From a checkpoint of a small contrastive image-text model.
Data: trained on regions of photos with short descriptions (Visual Genome), 101725 training examples, 13.5 epochs.
Rows from block 9 of the image encoder, named by matrix and row number. Rows with one number belong to one neuron. Each number is 500 + 25 x the weight over its row's rms, rounded and kept within 0 to 999. All counts start at 0. Numbers have three digits each. After the name is the row's rms in percent of the matrix's.
# fc1: MLP up (encoder.blocks.9.mlp.fc1.weight, 2048x512), inputs 128-191
# fc2: MLP down (encoder.blocks.9.mlp.fc2.weight, 512x2048, transposed), outputs 128-191
fc1.1195 120:535470483485500508499519515465477490506527492525502475503508503506491517509497522463524518463488462507543532488513548477511522505496470507518479490508459473465479524521518539521496515490513496
fc1.1196 081:499526522513504501513496499453521499530462496525502484493538548454507511492483465523484492487523492490509507502514492501476485469510507519509505495539492536513519489491529501452437485496512469
fc1.1197 093:484490517534517508474496479500477500478450500533471549491491512515502511475555523526509494509559478479489494514484550483530514504506509526543525471533499493466478511539509514475511489529509453
fc1.1198 094:507472536518562502536506526510514489496494516490499452498484463511525468513489518471526502553564500535493465505498479497440463523459512476464460558509535462493483512495558503489512519524513478
fc1.1199 102:522476458460531505549493457450541494493490516469534478501500489492488500548475478462545555531580520479492482543511546499543519502493459500493495472522482473545458527511529480475460485498506500
fc1.1200 076:502497513503500502487512507519533529511518539508507496547524516544540507554482496532481523527502454486519529528490526509499506503499525525479501472507476510506454515522484519510524537502539517
fc1.1201 111:551529536530496513498480528514491454528529494509476493541475502433489502532495503472524505488532481496490483482478493476484522498483538491486525484475484542525519527493511531486501490491483469
fc1.1202 107:522491467505463551517532527539522478501535545500497530486528548476512462507516499479476489507510499503499492513519537510471534482524520545487518439509533483468514520512474499527537511498485455
fc1.1203 064:530483507514533520477515518513532485501491518538500502491476486489500500509519488495503458447515490476492507484528478470549509510482518565527516528473482488511514523566540527512548500538529478
fc1.1204 081:481488483498487551549510489513545546477516523545502495518526466545528509537518473506505507534532511493457551489537508491497542503488469529492491545497476509510517503501530496469523503503492469
fc1.1205 112:489506535497529532477534498475518474492512522483524509509466525476490507505496507463482504541523533504517514615458497493520481505499497493460529532540520507510495500478495486527480516526519450
fc1.1206 131:505494536491514514494511499459543464506521538494514514506468481488545531503472528481507496537480512472533483509442495493574551502521519535491504458508487484515476498473463504492535462507508531
fc1.1207 088:516520523483493521479469544508485515498454528499521491528541520516464500510486474462504509498440496461453508541499514498474452484521521523504506447439498547501482532513522496493464479475487516
fc1.1208 095:493514482464502541513523464552518500508463496476499502500505498512507499490492492478523514465505498470553484448472441476474527492540495470531512467460483529515490520465484499468497499492528473
fc1.1209 086:482510536486534546479480509499527463473464522510510497541546477552484475522459471487498476492517467470502512463517488504484505544490525486474475501496463508510506510533473484489443507484499493
fc1.1210 107:480513511482458518474537528500526505446550514463512507518516556514523460580491477473522533502543522543455513487534475519486452504455504504490519492510474473523475525527460494501492454506486540
fc1.1211 084:513471544522524500525495516514480519478484521476521516474449514465517512517531506490525481507487490492465528504507518488549494561505549507527517496491501553469497477496537533515479481501519511
fc1.1212 088:483476485512491538471453469519501493485486488507468512468460481468584519514495555503487498520453549530464503516478507495496518535531529531484520522494488482482492536478484511530479463499495475
fc1.1213 077:543498457501497518515513520476525498466509469495500507487517464472558569521480519545501562502564490499510515494483496448477494516499499477555560542485485498510479501502511465488478507477475497
fc1.1214 089:572478514510529481507496501510482513468494506496490467478465520492483525518502482489512473523490474494508500508574557526489510512497500482506534516497523460524480525491483519514512506529508462
fc1.1215 093:490541485514463536551519521550454515537514497512532464539495497488537508484520499482483507518490444496480489502515534479511478471483528485513475509508496491503469488488512541498559516510502511
fc1.1216 112:514489517505514492485509481506548520438528523464463501508499557520492512549526553482502475497515472442471512488481521499528505488524482540493519535555503451530529480511505532503507479530507443
fc1.1217 089:479477477517497535496476463508473453466502519505439489490520517482481513489505458495515513503483450490506505522470480443508530513487527527472536470516523504497534473491505458496454485456507525
fc1.1218 107:547455496505487528499505506510507518508530514489519491504465485448496494466491507483489468485521531506519530468494514487515533464475535463492524513498471505528517495485511544537461500485530509
fc1.1219 133:527541533504472477501517470560557483506482487516487506500499535480492484524501497465486534509506517477479503457512498517481475475471513515506532493490478506505503509502464526512508484491550498
fc1.1220 061:510463527495515518520514489525490561505526505496503518501527492504508487510505484492450470520461490454539499532503529525492498496536466497512465469530495531463500518490516505479534482511510540
fc1.1221 073:510499469455472531468539567468481508503480494494512500483523490494511459495512517488521490465483497555497535473500505495481508513472513498529516479513481502458536512516491487490462473481503485
fc1.1222 088:509474484465524541512501499504522547475520500466476488529546537513539544437503486520538490487518474530513494498514539486489467517548457520452502527475481500505493517488529519487567460495536511
fc1.1223 104:461431511508473483464551527511520489485483483447481529538480513468491482496495472494492496447474510537484506486472535506508503544434497492456503523500517441527503525549494496510478525486510521
fc1.1224 098:493529464494465499536487518454450503487498505457531535510499468478489499468511487502491477468489470503514520473523515466558559481542534526454481532497455477473506452503470504485468514532531538
fc1.1225 138:491545520487510477527492502507502558426520542510527485455504493508474454450498506534454459508512501490518519519529456515512480501471521498469500486498480482488514529492469463508514479543485512
fc1.1226 103:544541476468469521458519526442486494495483492471513506503529493480505525524489498490562444508515523505479489456502485514445480490489466544472525503489500526514499457459507487560465449503491501
fc1.1227 098:500495496531504485481499473483541551514476569498485477503508514523494444486549470468537501481491490519508485525498506516522485518522541509455462470489504524470495559500483522537513503519487528
fc1.1228 122:473473511512453513484477517564484506516478497489497473508464474525453493529480470469516500473470504479484442501525494521499542506511507489502528514519489491470501493473539535519502508528498549
fc1.1229 124:513494509499462510450519513502512512503469509463479535470528520471500492485509514500469483437504466478552533493499523540495455482522484507515476503531469481517484519485490546524477486543517542
fc1.1230 109:495485500498491534463469484476466510516535538493518493525487484497492513546525535485474468496475551503483515491484502518578521524515485477478525485491489454482525530534476511431523473512478532
fc1.1231 107:493519500489490510473472484511547539513499551490517483496454483540536492478489522494479461513522487448493500471495496484492440514485502504484500513505532507486502432484487506509509552525509490
fc1.1232 061:461500515504510504513552498523480457523530453475494506500481460463528532526494506466461491509488499499513545531507498477495537530437504522503503539500514498481528540507539525512500470522484552
fc1.1233 097:534481488497508447491497470471524478526536558513550487498492465497525504493488474508548473524498446507520524506458497464492532480558474502477471521526504513504474552494492520511479494523444467
fc1.1234 121:523500506517480462501485474483492501496515488521540456530531491478500503525455540518532524484491501516522479495488563496521535486505478537517481509495534510489449503488546525544514477566525505
fc1.1235 089:520520472481540525521456473527469534521535477486497484467507497479497485505465515491461508482510513462473472468495500469490514477513486487499534514481482508492479471522525543494545465511494509
fc1.1236 092:519485488458485540517474494491484479471489525513539487500508485518493476479527548511518476494527517507468504487497533464496509508506491542505471500521428462508492509492517532488471486504447461
fc1.1237 092:465514528516459513563522471524508544486492517523500476500494512492507484477490444476526502485489475535494498520460449502495563463527484490543488479463513515515519487499519521544524460511501487
fc1.1238 094:479508548494498504450503503435508464489482519499497506463498512513480541516492504473516483539531465495484465532461471491550523468499504482523469515515464512516550483561524508481483525490463527
fc1.1239 089:541509536505510516501550502504500471506481520508493500491503514510574472509480516505499445490504475501478485479530522516489534485458524481488490480546532460553451521468524456487517478475518476
fc1.1240 115:481479515526474477536517535494483469491492492480486458536504525495484465542482459465469543447476509523480507513460505510462485504514506506487484562498498475490494506503476519478521470477528519
fc1.1241 115:512462479484468504454566545536501489501511503533494495505490523475482501467514536501523511473481528537503501518494505504481518515516466506497503540495458479500505519506515530548473513520487534
fc1.1242 102:473504535457511505494517487506515493514487532495510500505483473506522496543473526511505469502510523537480500511537523500509493487495497505530472477481488521478533513478485494470521485503467514
fc1.1243 109:536495541510481454496477523473502450491482459520520499513477564538509502528511530477429506507485498501538477461521499487507549542467519533497524506494490482509506500529469493486501501421488483
fc1.1244 110:503500516499476530483517432560497499511478501519499440516492459525535504511440510528466462494498474478484483483507566481508529511519485522519515514473499508462485486508471505508516499505495477
fc1.1245 083:486489497518529519460535513456466496508524503495510458453483491533497502486498548536486462509503507494499511483504495490482518498524464491524487470535480511464495512433519498518507451496478462
fc1.1246 084:567519479444520463497484520507508484486497520508487468480526513493507541532519452497526508567457526558511537487517514464511522483443487502523500468491482508533508530511506483501505487527517477
fc1.1247 115:529482482508482535497498468498458479534482533545468502490495501499545478525473478471456523511512490518465491511513502541486474494487517504488501509519518531460488473505487498464501547457524511
fc1.1248 156:499460530527518500494492512512464517489489501528501539458480499528499498513501500485476470524523498493497514495518526499487498490484458498510477518493508491517495497485520500468474511545490489
fc1.1249 126:506512504481499558492495509496510466522502485502501498505534471506492478511518474519540479508488535525494464464427497447555547489472563504516481551499552535524502544498510523533453499463510490
fc1.1250 109:479559454549516483520500509544493525489467511513466529503517501458518507501465477509471538549499499504487450508487490510483497491529498541521528529504545504440524531546563506511499499525494512
fc1.1251 079:481501529542493478479504491504537484448509496517514505515501491495506519497538505501547476495493532488513473527479470477473517531470465477485483500475493514472481482501481512535498496510532484
fc1.1252 112:468511473487498497460519468526510510498514519477453497502463501471501489506495504464518505445535494481486510483503492470502472479469514501503456486502482520495515515494519448480537490545445521
fc1.1253 103:513491464505501500517537495489530525527487536508529422494525485515471479504425502551459526518518495488480487497500460460453484534538506513540452481470533536512462489565457503508514496463496522
fc1.1254 061:511497524478515516505517493477535495537501505505516457519538492485486551482490481521519501519534498459508469508496491501514525493506528511540518503470492464538519487507513529525481484519508540
fc1.1255 098:538502518507499510518499494501484447482527555459499509482540485501467570451511457515528475508535457446493502512470527493538507474483521490548501503497483502502488489482497500471500467492464475
fc1.1256 131:495468486494513492502492526478485517496471500486490505522532486510478504505474490460482511543479507518544454534516517481511532538491484555509518517480493527493497484514512486469506483498494489
fc1.1257 104:511483495537515523454478470556477471491534492517477498519517516468505508467463482462504497558509502498506496503509505493500487497523503503518497504545454514501532472548498512535473514496487509
fc1.1258 089:427531526453490489494491496504535469480501502501556498494519483515506498547523507532484513495478534533565516478478478451519459483495499498530499472487442507505517501507477498426485461533531536
fc1.1259 117:480510456457463523525504492541534500454481539497487484507504509499507530475473456477488546472475548500499494534518491471474507535512497497476443497534504488540508524511499510476507448510517523
fc1.1260 126:559520505463501511494461514505526501497490520512519447519546503493483502476510503501532501505513512475483523480511497484505518519507506480505515511515520479464514454531479465502545485490496465
fc1.1261 104:497537454537554534488513442482513496495455487523490495510538499504531504488485525500508453504502503488506553489513478509515516523478474514504476503520536525476538513505474454555517488497506525
fc1.1262 097:477486497502473444520473502515477506494505495482515541501503521532486487511465510463523498445474480528519505486507498478502504475570502509503472497509518507540506485468500501479490495577560480
fc1.1263 102:530498468498521500504550455541491474491498506423481502527494535467514496506484515512483530512497472544508499498523491461499459504532488489470533486560484483510529478469548498511483515490500456
fc1.1264 110:544507497473499497568480498472511442468484474496540464451500493494492503477502514506502466445491476519489578516504463536485511472493512492467505481504501487489480502520498496478487478486467535
fc1.1265 120:514532427511526468504471473448525489503501480505473458489499550479491487536484493482547510518487487552494489495531537499518475480498521512497515511480488487495485518483514521508502515525514495
fc1.1266 118:519488504486476515481514514524499517481516499487495474484483496516508429491485528481499516543485475538501535525522535504498499525473475502457475440528509487553479461501508507501460460501525527
fc1.1267 113:527509466517515462535503499520503464466507486563473472521491501555478494535509495462505476521486517475454471515475506507468518530517498474479489490490502510536492509493489525486497493469504488
fc1.1268 118:521501497519507496499515487508506502512519526465486466481508488501496460480490556485504474531528553524530549452513493486478441558558541469531496493504504519487484518488498552494494486488463471
fc1.1269 108:541482498474530505469542527510490484482464476503495500513499486510543437483519471557528513468552497526531454540571518448471520521479494528486503544472511466514530531473522498513491505540493491
fc1.1270 089:536489513514492462481505517522475487529475480521506524453473517519474439505505517520546546516496494526493506459488483474496496489509523470505473500467465463474483504563503473502444500510493511
fc1.1271 097:530495519495497512461529473492470489486488528499463547530480498538485519493457489541482500462472473544514451504527473519511484491511485480508509539462528486529505515478470552534518475487483515
fc1.1272 085:482504457507497480468498481547519507537517461522558507501501467494503526497489474496496536490507448488484495491515533474493504511507513482483440511487505495511473469425502492515496454506543477
fc1.1273 095:480503514479515516520534471502483509480445495550515527475474475437522487478482474535490505489523457491498501566515503475522539480476522492481483509480514531517501452492471534526550552478503516
fc1.1274 080:497525536517482478471535509484484494504515511547451484477513517468509530529480546529513553504516502488500495525485491527491489475479489497489492525456522523493514515521540519527453465479486478
fc1.1275 105:510474512459479492535483476474500472471491490507488461470526545464485520478482491441523491488526486559517472504510527446494490519484455493524528480523479503537488529477496502490511505510492505
fc1.1276 091:518517509530485495484496510533481492512506548540514515516525484508511492512458488491524524476524533507520518499473494460511525531529572503502489524485494489516516492499519480506523481542491487
fc1.1277 090:503509603504488478535555454492504490515473511504460494480484458502548450478515486491506480505523463504491526508495514523469454497524443537481441480510480605550475529511486527505514517465492540
fc1.1278 103:496433518548484515516507524522504465484505490517513505488524508495523495499534500487469502487478527521511493469521506477510511511545524472496491520469547524467457507523467440470534548478476529
fc1.1279 091:492474528513552479500526496451479484492551494528503517521499496481488531454542497463494487499466488508492490505527491569443477476445546487535498485528474515524498429499494478464498514540511498
fc1.1280 103:439508483480508518498511511517486521464481454468514515468473465529489510502516484476520495499484529523521533487464500505495539500510520500508497491511465476478533500536466518450513506503531560
fc1.1281 092:509495464523482513495539459493511480524524508520510497521501519542503528489462510473508502550484489536503472523462469481484534483495503496528535486477490523511499474474471508534517511475530495
fc1.1282 098:507495514469525490474507496460544507471496480499476464513487541487475529465501503528472483460563562486483524495479536578478491468497468500504472490519446457496505484517436534477523468508496493
fc1.1283 118:473523536531509484455517476517493495484495492502491554469494514519486501506480528465472515465552513473496471477486508554493488504503530502437477492458520496525534508520489532508470518567492509
fc1.1284 076:486510539495506502463511451512478495504492529483519500509511523486453509500479443454525492489476536515501504435493504530473487526512508527518534518470529469477513513518513503513486485487501482
fc1.1285 080:490521540480469490468488461523537472489519488518531465505474491518522494533523508497482475481524482492465531505496464467513496516491507508488525524504488460500472491495471476501493499455499512
fc1.1286 099:492518509479485571503522501504483503506488500512547487522509526473484489497500486502504481506502475511448513488485498506522468522524495529473484505516535523551461503475478512499538542498545550
fc1.1287 101:536456469517478511478506480511515498447515548487476522521484505508458520491486495490541494526513496478524460507489500510465524489486555512458571452522496497464531506512484501512453472497505501
fc1.1288 084:526495511483501517506510489504478450448481519514455495518510468516490559521509482509518496517514495505515467439475474469514475528465504520494523533517484500528518460494544484488527482490517503
fc1.1289 115:546505524485483497471510510500537455444531489485519506471455493460466469505503488464527463494517479465530540529528504474507500521523493506489545443476467524504514529446471518505532505484478462
fc1.1290 102:495488476477541519551519456480524505534560528475510488501504552479508512528515477524475521532499522512523486500510509477516494536452522514483481502528492502505456461512517467533501475496477469
fc1.1291 101:519522496492473500495529469575475520495500500558513483488474524511514441530543490484494496507502489501495490449528522483470507504489505493509485509455496501458496508533513498479487503521476497
fc2.1195 116:537530472536535458500481536487461517534497528471518489512477526546495532519520471475536525504495472480526471493484493499519488511512492482502455491538525474441499509484537465502502475493513505
fc2.1196 082:516503506524449515513501497495447515479508492507496538538513457534520476507506488506489496528484531474532466511506476523490513448499492524519528486487468494476472532486525480549493492502505472
fc2.1197 101:477499477553477476475523506521479497496479490528530470525482487493456499526502502423507488460483484498512466453516480492445494532472483483521488482530468470528525479503521466517491513536494470
fc2.1198 095:486484475504487496500479509499503523539485524513524499532519485476499513505527555483447500485466444458494507509511509448513510479495458493478507468490478472519527454544502510533534525513458522
fc2.1199 104:545543500482542466486506554486499522506536548480464475512490501513504521519481520517488479490482463473541438483472472524482471515479493512507491519561510515517517556480498530516480523490508482
fc2.1200 082:511453487531552482516491537527511488479530521450515509514521468566499492499506475508471472492511494502470485501484514540526474502498461527515493551440542490470490449525494496488452495499527502
fc2.1201 117:508501480509522501506471514481501513434521483503461476479527482473505496483471513512466486504520483495460529546510487452548518496458509470520466517510488513501501455515509552478490479524497515
fc2.1202 109:489525450500479516552500514484544517532497540515500471487477509508492467523531464492514483470476501512449542509466572507515505486514489544513503529512525475501491450495477530460497520487485501
fc2.1203 075:507507492495493500496496500491497507533554523488472521497508509506473511477479469468501501571485519474476479485508494499485490548480485465503473454547502516484528551497462452478473498504523464
fc2.1204 074:488501519487540520508510510492468523505472483488538500522532485526491519474462478496506522496486506515526510487538480481470477488516489500525498484498508523494464525476498469463494465500526503
fc2.1205 105:490490527454493482495491519541507553519471479537477533461508517508520494535507463473468486495507494526475465492510486521454472492499541487529457522499502526518497472497532480542471520468531535
fc2.1206 116:448519520481511523506503471496511521490478494487475523520555483498521507517509549540540523481532523515459479438528499498485488486505513481534490498523481514486461494486499516487503507500498503
fc2.1207 090:545491513509511516440517498494491455508489489497524532500469524472509472472493495481471544498459510500480538466538522525524515514536525527452536508535501523494481513461521512493488476515492509
fc2.1208 101:461518496478488479527516485508539467449511477537492488510504500494558542486505559486535472502494481542447473503447513569498450526504483463480492495544480526536473506508509499496508472471475499
fc2.1209 089:491505467505516490481477494522436536521511527472491504487502511483492507468538504507532510490489484447533519538481514483522521466505511528515497508552512530507446491465546459555487503477482521
fc2.1210 110:473496489502469533452481527482451532487483522549526526535535492505525557504519501496499456428526537453487458495487502511520505557523461521503489521469472547505502535449495534490465501492529490
fc2.1211 090:484508522499531441504501496487531521481467470489523457481468485544495475524513466450497505496489510497535493481487505504469484516465460505493516529508532502532520471527503514527478498485486550
fc2.1212 088:514526548508483472485497518507504475521546522498478484534484506503498533568503497493455475499494525491504502512558496504515475522543500481484485529527518497535488546518504534495499508501499545
fc2.1213 087:496494517484523480503484483502513500472479543528496504532503513542514529493524489482467455476446510479479462479513507457499526494530532485508441430502473529521509491519519470498516534531442469
fc2.1214 092:494532503524496498507553510490476517500527457527495513482518505468521477517488514486487454509509497516519526456466525486481533481506507469565484539510521525479498520499503449480511497505505520
fc2.1215 096:458506518514497498463457488509517482493498490515475509494480504491467507517543517488511475529514508500540520511476544504458508497512506542466500506467488538511513551496540489499516472483549496
fc2.1216 103:440486465520509511484493499516496503483478532521469491463484504558450496518475488504505525435483531527510508470534508509491481462475511537506474485501460495506510482504503466506408518464560504
fc2.1217 100:511516528524456500504501525500478482479514442529541502524493521525500458475524505449497502512549496510495493462493510499519543499488509506498503518447486450474485522499480494526494551546456469
fc2.1218 106:541481513469462510482533500525545500509477468501495527503532527478527514523535474502504495502519557497534460523476503504474480523485503544510507472517508493478478515489468465500537522484477497
fc2.1219 115:519502447504484532492475538470499533490510499486528503464517503543510543524519483503487480499541472520526457517489457488510501530537454510497512517515511509505543502508478471495477511509502479
fc2.1220 061:482510474529478475494498443521490510514493493477519484497498474497580499484529482526500499475507511445498537525495492488550471495532459483474470484497514503478511496495530488443491490537513511
fc2.1221 085:529488572517526461554505490509506490486501467489512506540434530524513558483517456470436481501487469480552467523503521530528518508521451528507525493488469494492496524513479478513577516515538526
fc2.1222 096:501523518480475511497551538499510516526472533503519485482467500519527495540496503501482503545502558494482517461533451488508473493525501523519478520511476502499526538500524463488444509507495520
fc2.1223 102:478503427497522450517504467503451509476460495512494475543549478464482486510497497511495498484507459454499526480468473495503481486543446519501499533510520508561470523485479469489537473500544452
fc2.1224 097:524513453542529495500456519486509469543513517517470495500483489490521502520514529464489468511493502538466503475486508480485504506503508475482484537498507474511481507492508552521525503526483562
fc2.1225 133:521481526540504523513495513544514480486506523501534486505545462446492497528547482503518505541549492499518472520484521482485512515482536445488542477496509464496488508491508495494508519495497481
fc2.1226 104:510504478472517484468493489494479522499511517480499499521515451513559498482444487478502529514465496443491484480509508519509515478522502495491495468448508482494507506548454519498495530525487539
fc2.1227 090:519503500482512484430552567466499465481460495498512471509507453459510496466516516508506518431477493543512474508510481555490474523492524509469459511501499499536486486562507473489494479495512564
fc2.1228 122:484512516507510512478492499509471528507482495523501465518510507508500501473482480535555450495495490459525542519446510519519488463502503490527470531532536494518487483507506494469545515481503486
fc2.1229 116:498521510498497530473522533529506536539537517506481525469531499508469527522475456514505559522503559467508479500520518505512489509509503503451502524474493507483466488490501513521539443513539522
fc2.1230 109:481511502495529502540511424494501452454475490491504487503517483528485471483478515497510505505475539514535509494460527489493500475514489503521474524486490503500501516501511524514481487511477521
fc2.1231 108:487490503486488507521495513525520516525476546467474491524522511510504522523478515505522506502507496491493503479485501539493542499553464496507498498488492506524470467482475505569468486513479508
fc2.1232 070:505498543485510546547482521499514528502509525480515519512437551513506472485490507471494478521513461528537490482468524507497473488486473542516492509455519492501447501500490488481473468505494532
fc2.1233 097:495519495526483537527503508470581505533538484491469540505485470513531486528521510485529521505494550527477443488512528502494489477504499481489422462468519496521514455444495506524474485458490477
fc2.1234 128:495541551521491542521537476487530451502525508507533493488488550503486500528540508488503475504466464524483492517522526516506491504546482510490511495459497499450500471471505475511529485533514559
fc2.1235 085:505499493478521537487522502501492528518525516518525492487483515579512522461501460486490489540502484503469454539561491518521522487494505476511493501471472454502499506490495504498508492533501503
fc2.1236 084:496515478486463480498498515510531483532470492487496540477507470500475518553484498474469483497469511557512488456486458561475511509526507442539500450516529517499506550521441549467486467543489484
fc2.1237 092:538503520499540499475499520567463521499492446503440499485499499507490460516513489510530475505508506459558518553536496515450508508476492479533546509479541482533502529482474536512484524540469504
fc2.1238 092:527502522512503510492481494485500509514489461489498497503479521506517469483506499524434504546530498490517491463526532467496452496493467505490546461503524500454442464473499464510480516480480504
fc2.1239 096:525470474469507496487469550562521522519459512500502487491541486469492536512526482487490488476490458493503538508483496476503500485504502536469529498525545509452509496501463481479488498522493514
fc2.1240 118:457507478489514468493525522519494546577540481499502478502536546502485536500482512522461497533516486462499480471509489477484518499504491467497516559454509530491532490530506515498498501457471500
fc2.1241 132:495511513518450523505486519481487525502473477517504525472484480506504492497502508490466517528522494523505486509492511518468507504476505514527479481501490491512534530544540499534486515521523518
fc2.1242 100:535470499510457444496477498478507487431509499467543500494483481494487477506525560505520466557512537517520499530481471517481439491537458517443510503531537515472460488494503540524505539502523491
fc2.1243 105:464513547503518488545504541507486518473476505497516510481489528472529511493455515472494522501459499505493511493492468500502471511570518467558556515493505530511478537461492538485510509459513541
fc2.1244 100:522497471493528533536489453503495480509538513535519511499478492504462530517552483472504474503527515479533512502521504488513513516511547455472520480508509535492480485483517487502443504522477472
fc2.1245 086:497489470451497531515469483505517498489452446457488532522492530466545503510517489499495503468533523523526480482468498477487471480503519514471489525400507509497462511475523485509481515514503524
fc2.1246 085:542531499487476453499502543479516522486520477489443511519471517427522446483470527508528512505480543484515509507498510512504520510494518467476477472491470536494514483505514460557540510504526540
fc2.1247 114:522452482493521493512544525498497482468518500485466503522460510515483472489488438486521468471473480467494473499485461459510527498464491470496491522491517468515548493460524503517507510552517508
fc2.1248 139:507460485514528495514490479485497492544550501500472512497510507478535504478502476480529457458487527470482521530499487498485526446558482525523469526468503505509469509476485476509507520482525503
fc2.1249 115:470505483450485525481494471507450482508497463526500477509517458484514534518482510498510469507532515484544476515486487480500491481522542490534494523468486508517461529499474499495530456449465498
fc2.1250 111:491489567486509512523505493511546519502528516529552513460514498492537530494538491525479435517518504488536525465538495486504515483527494534487504484495480515500490475506453524482461472488527448
fc2.1251 084:552529504539535552501484544519494541489460458471507510497507507528474536531466533436490543555512504555463536520547477487494526511478463486456500508489496489509506530522466509485563535510502536
fc2.1252 120:535510479521466417503470512500515480510503464501481481488522529511457468510520518517516461464518491504500476495487506463461485523481519443479514510501497502504503493502445504522455498489514553
fc2.1253 091:510503507517541492497491512501542489500458483526553536472445472486465517494477547511536493497486530490532508542485486474535471457481507492512528512483522499520489508518516489503527526485494538
fc2.1254 074:484516508475490500529514492531450518480519520508490492519484498510509488530518466491499481486484455508489540472510510512514487518489496543507525540520495467473502513499512491500470516536538523
fc2.1255 105:485509535521451482503498502497484500489528532525487506494524521500481472510497540480452504505498529548507502543458515486512534504512498479521524517494459517512514480519493502532485498505520492
fc2.1256 124:474478478513482478519492464526474544521474531520491533504505494537491512499504510502487504490494525502545486475522488528459485465506482482544499482540518486473517501476508526513483516476471520
fc2.1257 108:503483503516468489490534484459475526490477497532515520480484476490509507502519516487491561494501510475456516537504486498529463557488506507531488526456501545527473543489505505491467559489524481
fc2.1258 085:517498462518491474506507523534510473487486519490526525514502479501524497479506502511517505553523494533458489526524486514505516544500534507433506565476496472498480528493465459525540475496435487
fc2.1259 110:503489500502491511432467526502487498488453540511509490578496516444489469478497496510534509518537490526485512503464461537496487554527465528471508485525538450507508467517480519462564503498467478
fc2.1260 120:506485492539410497475479542486487427470490507479508507455524462509434492491517508496499499476511501496497495536504493520487539546522477527528489522467512521471492545497492501477504510499501537
fc2.1261 107:484469495524484516494522470495483516481497503545528523509493573490503511491520478521497450502525478490496491516486463485464471485491526494475495492461504486492493488507525507528465487510500488
fc2.1262 099:476531502548529528510512511485489511507498457515479492581498496486523534526495554495479471525544492521511483480502527502476495493536484491487493476461499479482492506462444528523448478428477461
fc2.1263 102:492490549467522540460464529475503460508513483523465508501538538541520517492516505500499501483518516461476486506473472532512499485534537506494516475486487470480511548525468523511543483514480504
fc2.1264 115:506509500517504535535536538474507479498517520494490512509529478536527493494543526506490519515527466495494532530526468499504481512518509520501519517511475433456497526437515512525513494517491478
fc2.1265 112:484530466528509569510534477471515534482507477524515504465498503515538444519485463492480497466501527518492459497516489540515519539551533468485495486504473479514472481483498445505514483506532475
fc2.1266 108:473524483513501521527528456494489521504514513515509481511481485525471535512515467469497484495501550501478535495517489524515458485502512473512505510521490530502477493555467517508480484504510500
fc2.1267 116:515488507504522521522544500458513520510492514514468533510434503457520531539450495524554528473487509518503518459484518521501509503482531484478472520501489474468522491499492513506482478493517492
fc2.1268 119:504444480502538539485515515501507497495494483497546502491448487487507481516504466515494512507504534474485494531465487519488512470516455520528515531473505481521494465487482506505508508482509481
fc2.1269 122:494521447510497510514498507509501533476467500496512499462508451507452509463519463473503475483526517488512489459469474529504490506504476472510499532495479504535465483558499485478474476470469516
fc2.1270 101:515515480541521514495495524576514510506495462466531517540506471483498476498494499520427502505496495545561461584501496513540539471503499484530527523494496463474515447499477505520502538502495493
fc2.1271 091:488512457489510488487513488496487526511489515456516477503500505511486468479487489521541509531522501529484450543509544445533534487479479480495491493474537520490536507480517461494506514510482515
fc2.1272 083:463463533552522536494533488496523485484499496480509490478498491500547543478531497466481531475445509487532508527499461536493504494498480511463469504503513479491517481493513499513503439460492477
fc2.1273 095:514452490511505472512493480537446510464494541483516510468498480523492461523538556504454514524519482525518481485520500500529461489510534511462506503512525470532570502508543466465497488473532456
fc2.1274 085:555496470520531526537523499532500454539492483477444498523532520514504462504501489503488471544516499480496485525560514488535546500491514518460482483509493454482458497434522497501514531495507508
fc2.1275 109:466463481504469504539487443486498510482515481551510475455501471459458501499506530550478490506521559512524506513514478499467498558526541517522475482532494481484520497507467521520485546460441509
fc2.1276 099:474487478476558515487466495505502495484494489479514480492460523534481547479495513488516440516514456457482484514509481544551516530478475507507491506473533462492537496483532534492501498500492519
fc2.1277 098:510496489501527496482486481497507489478492507497532505472533519468499526478498476479537521542520514449490488493526501514511504508466556501476515475474496514460437484475481505514495518542476510
fc2.1278 096:499515506485470502475483499539519500499531463499470515490439461489531498466484536511510495487572500499530477499518488534494538491538523512535495491525456534510481449505527532501492512551475455
fc2.1279 097:471504487514456527509496488486534530502475503499468456464541506529501491504476497466493497529529472522485470468516491510514462519512468485455494523505540465497467569503515465466473445469501516
fc2.1280 101:478537528505473487472500493481505408513508468542510510507517548492482452496541501486470467479475490509536483521459508507527489505460535533515546523521493503489539509462522491480554474485467512
fc2.1281 087:478498530433496547499528503548505484534464504479481478500477502517497540458511500489514483497516465491522521493559468519473510526500509533453507451501524503506518449487509541458511549536515501
fc2.1282 102:503493494525536509465479563540483473478474504494493534454482487453529493542474508474474455512445489497540512515492467489506498510513475486545485515508489517576507495583524514499539489562531474
fc2.1283 120:589474547497470520470536517470474567476503481533442492517529514487535513475515535551507505569504481475462571460513512475510503503477562509489476541518479542516507511496464476499493492493484519
fc2.1284 073:436494455472471510499523513520498515468487508505504512501505539494506558529531473486496470502479521480539490510518517491487527516473532491523507489509506495529473421509516511474529550509467492
fc2.1285 087:492507512541475507512436489508500492506517509467470566470487508474548570519455504580493536535519498509521483470441495524516508503552551479497499501463463498511488476491508547518473470491510483
fc2.1286 096:493511468503515514545484449505506487498539463485445499509463484468487468495528520485482495501505482500538508488509529501507506524525490472499508508516512498467473500480466496469522476465495488
fc2.1287 102:504508520491483467544487490473533536519500467486552476500509467436522514479492502524475483505522467506511481532507526483535533487527479470495511533517530492474511547505472460499466489510517484
fc2.1288 088:463498500505498473528478504540478475499488516507482470559496505520481497541501540471487475510515551477471506515498531485488454537513548476472518459516499506450511494509481541528469494518442501
fc2.1289 120:518481519563503503533518504507512522474507541504502490526493526493510497498512477498514543525526552525507539518437489446484515479491481487466536533475518513491499503507486512528453524467462506
fc2.1290 098:542484487503534456495481477438480494546464479516517444496471470456495478492518471551474470526510553534486483508509483494508484520531507510525471523485521468558512499531506473518500480494521468
fc2.1291 110:486504488516492466556487498489487479471474534493502507542499496490474487491524558499491527480533482503435517496469504506534489498447491529507496499494470503506463509506484502503518530488447471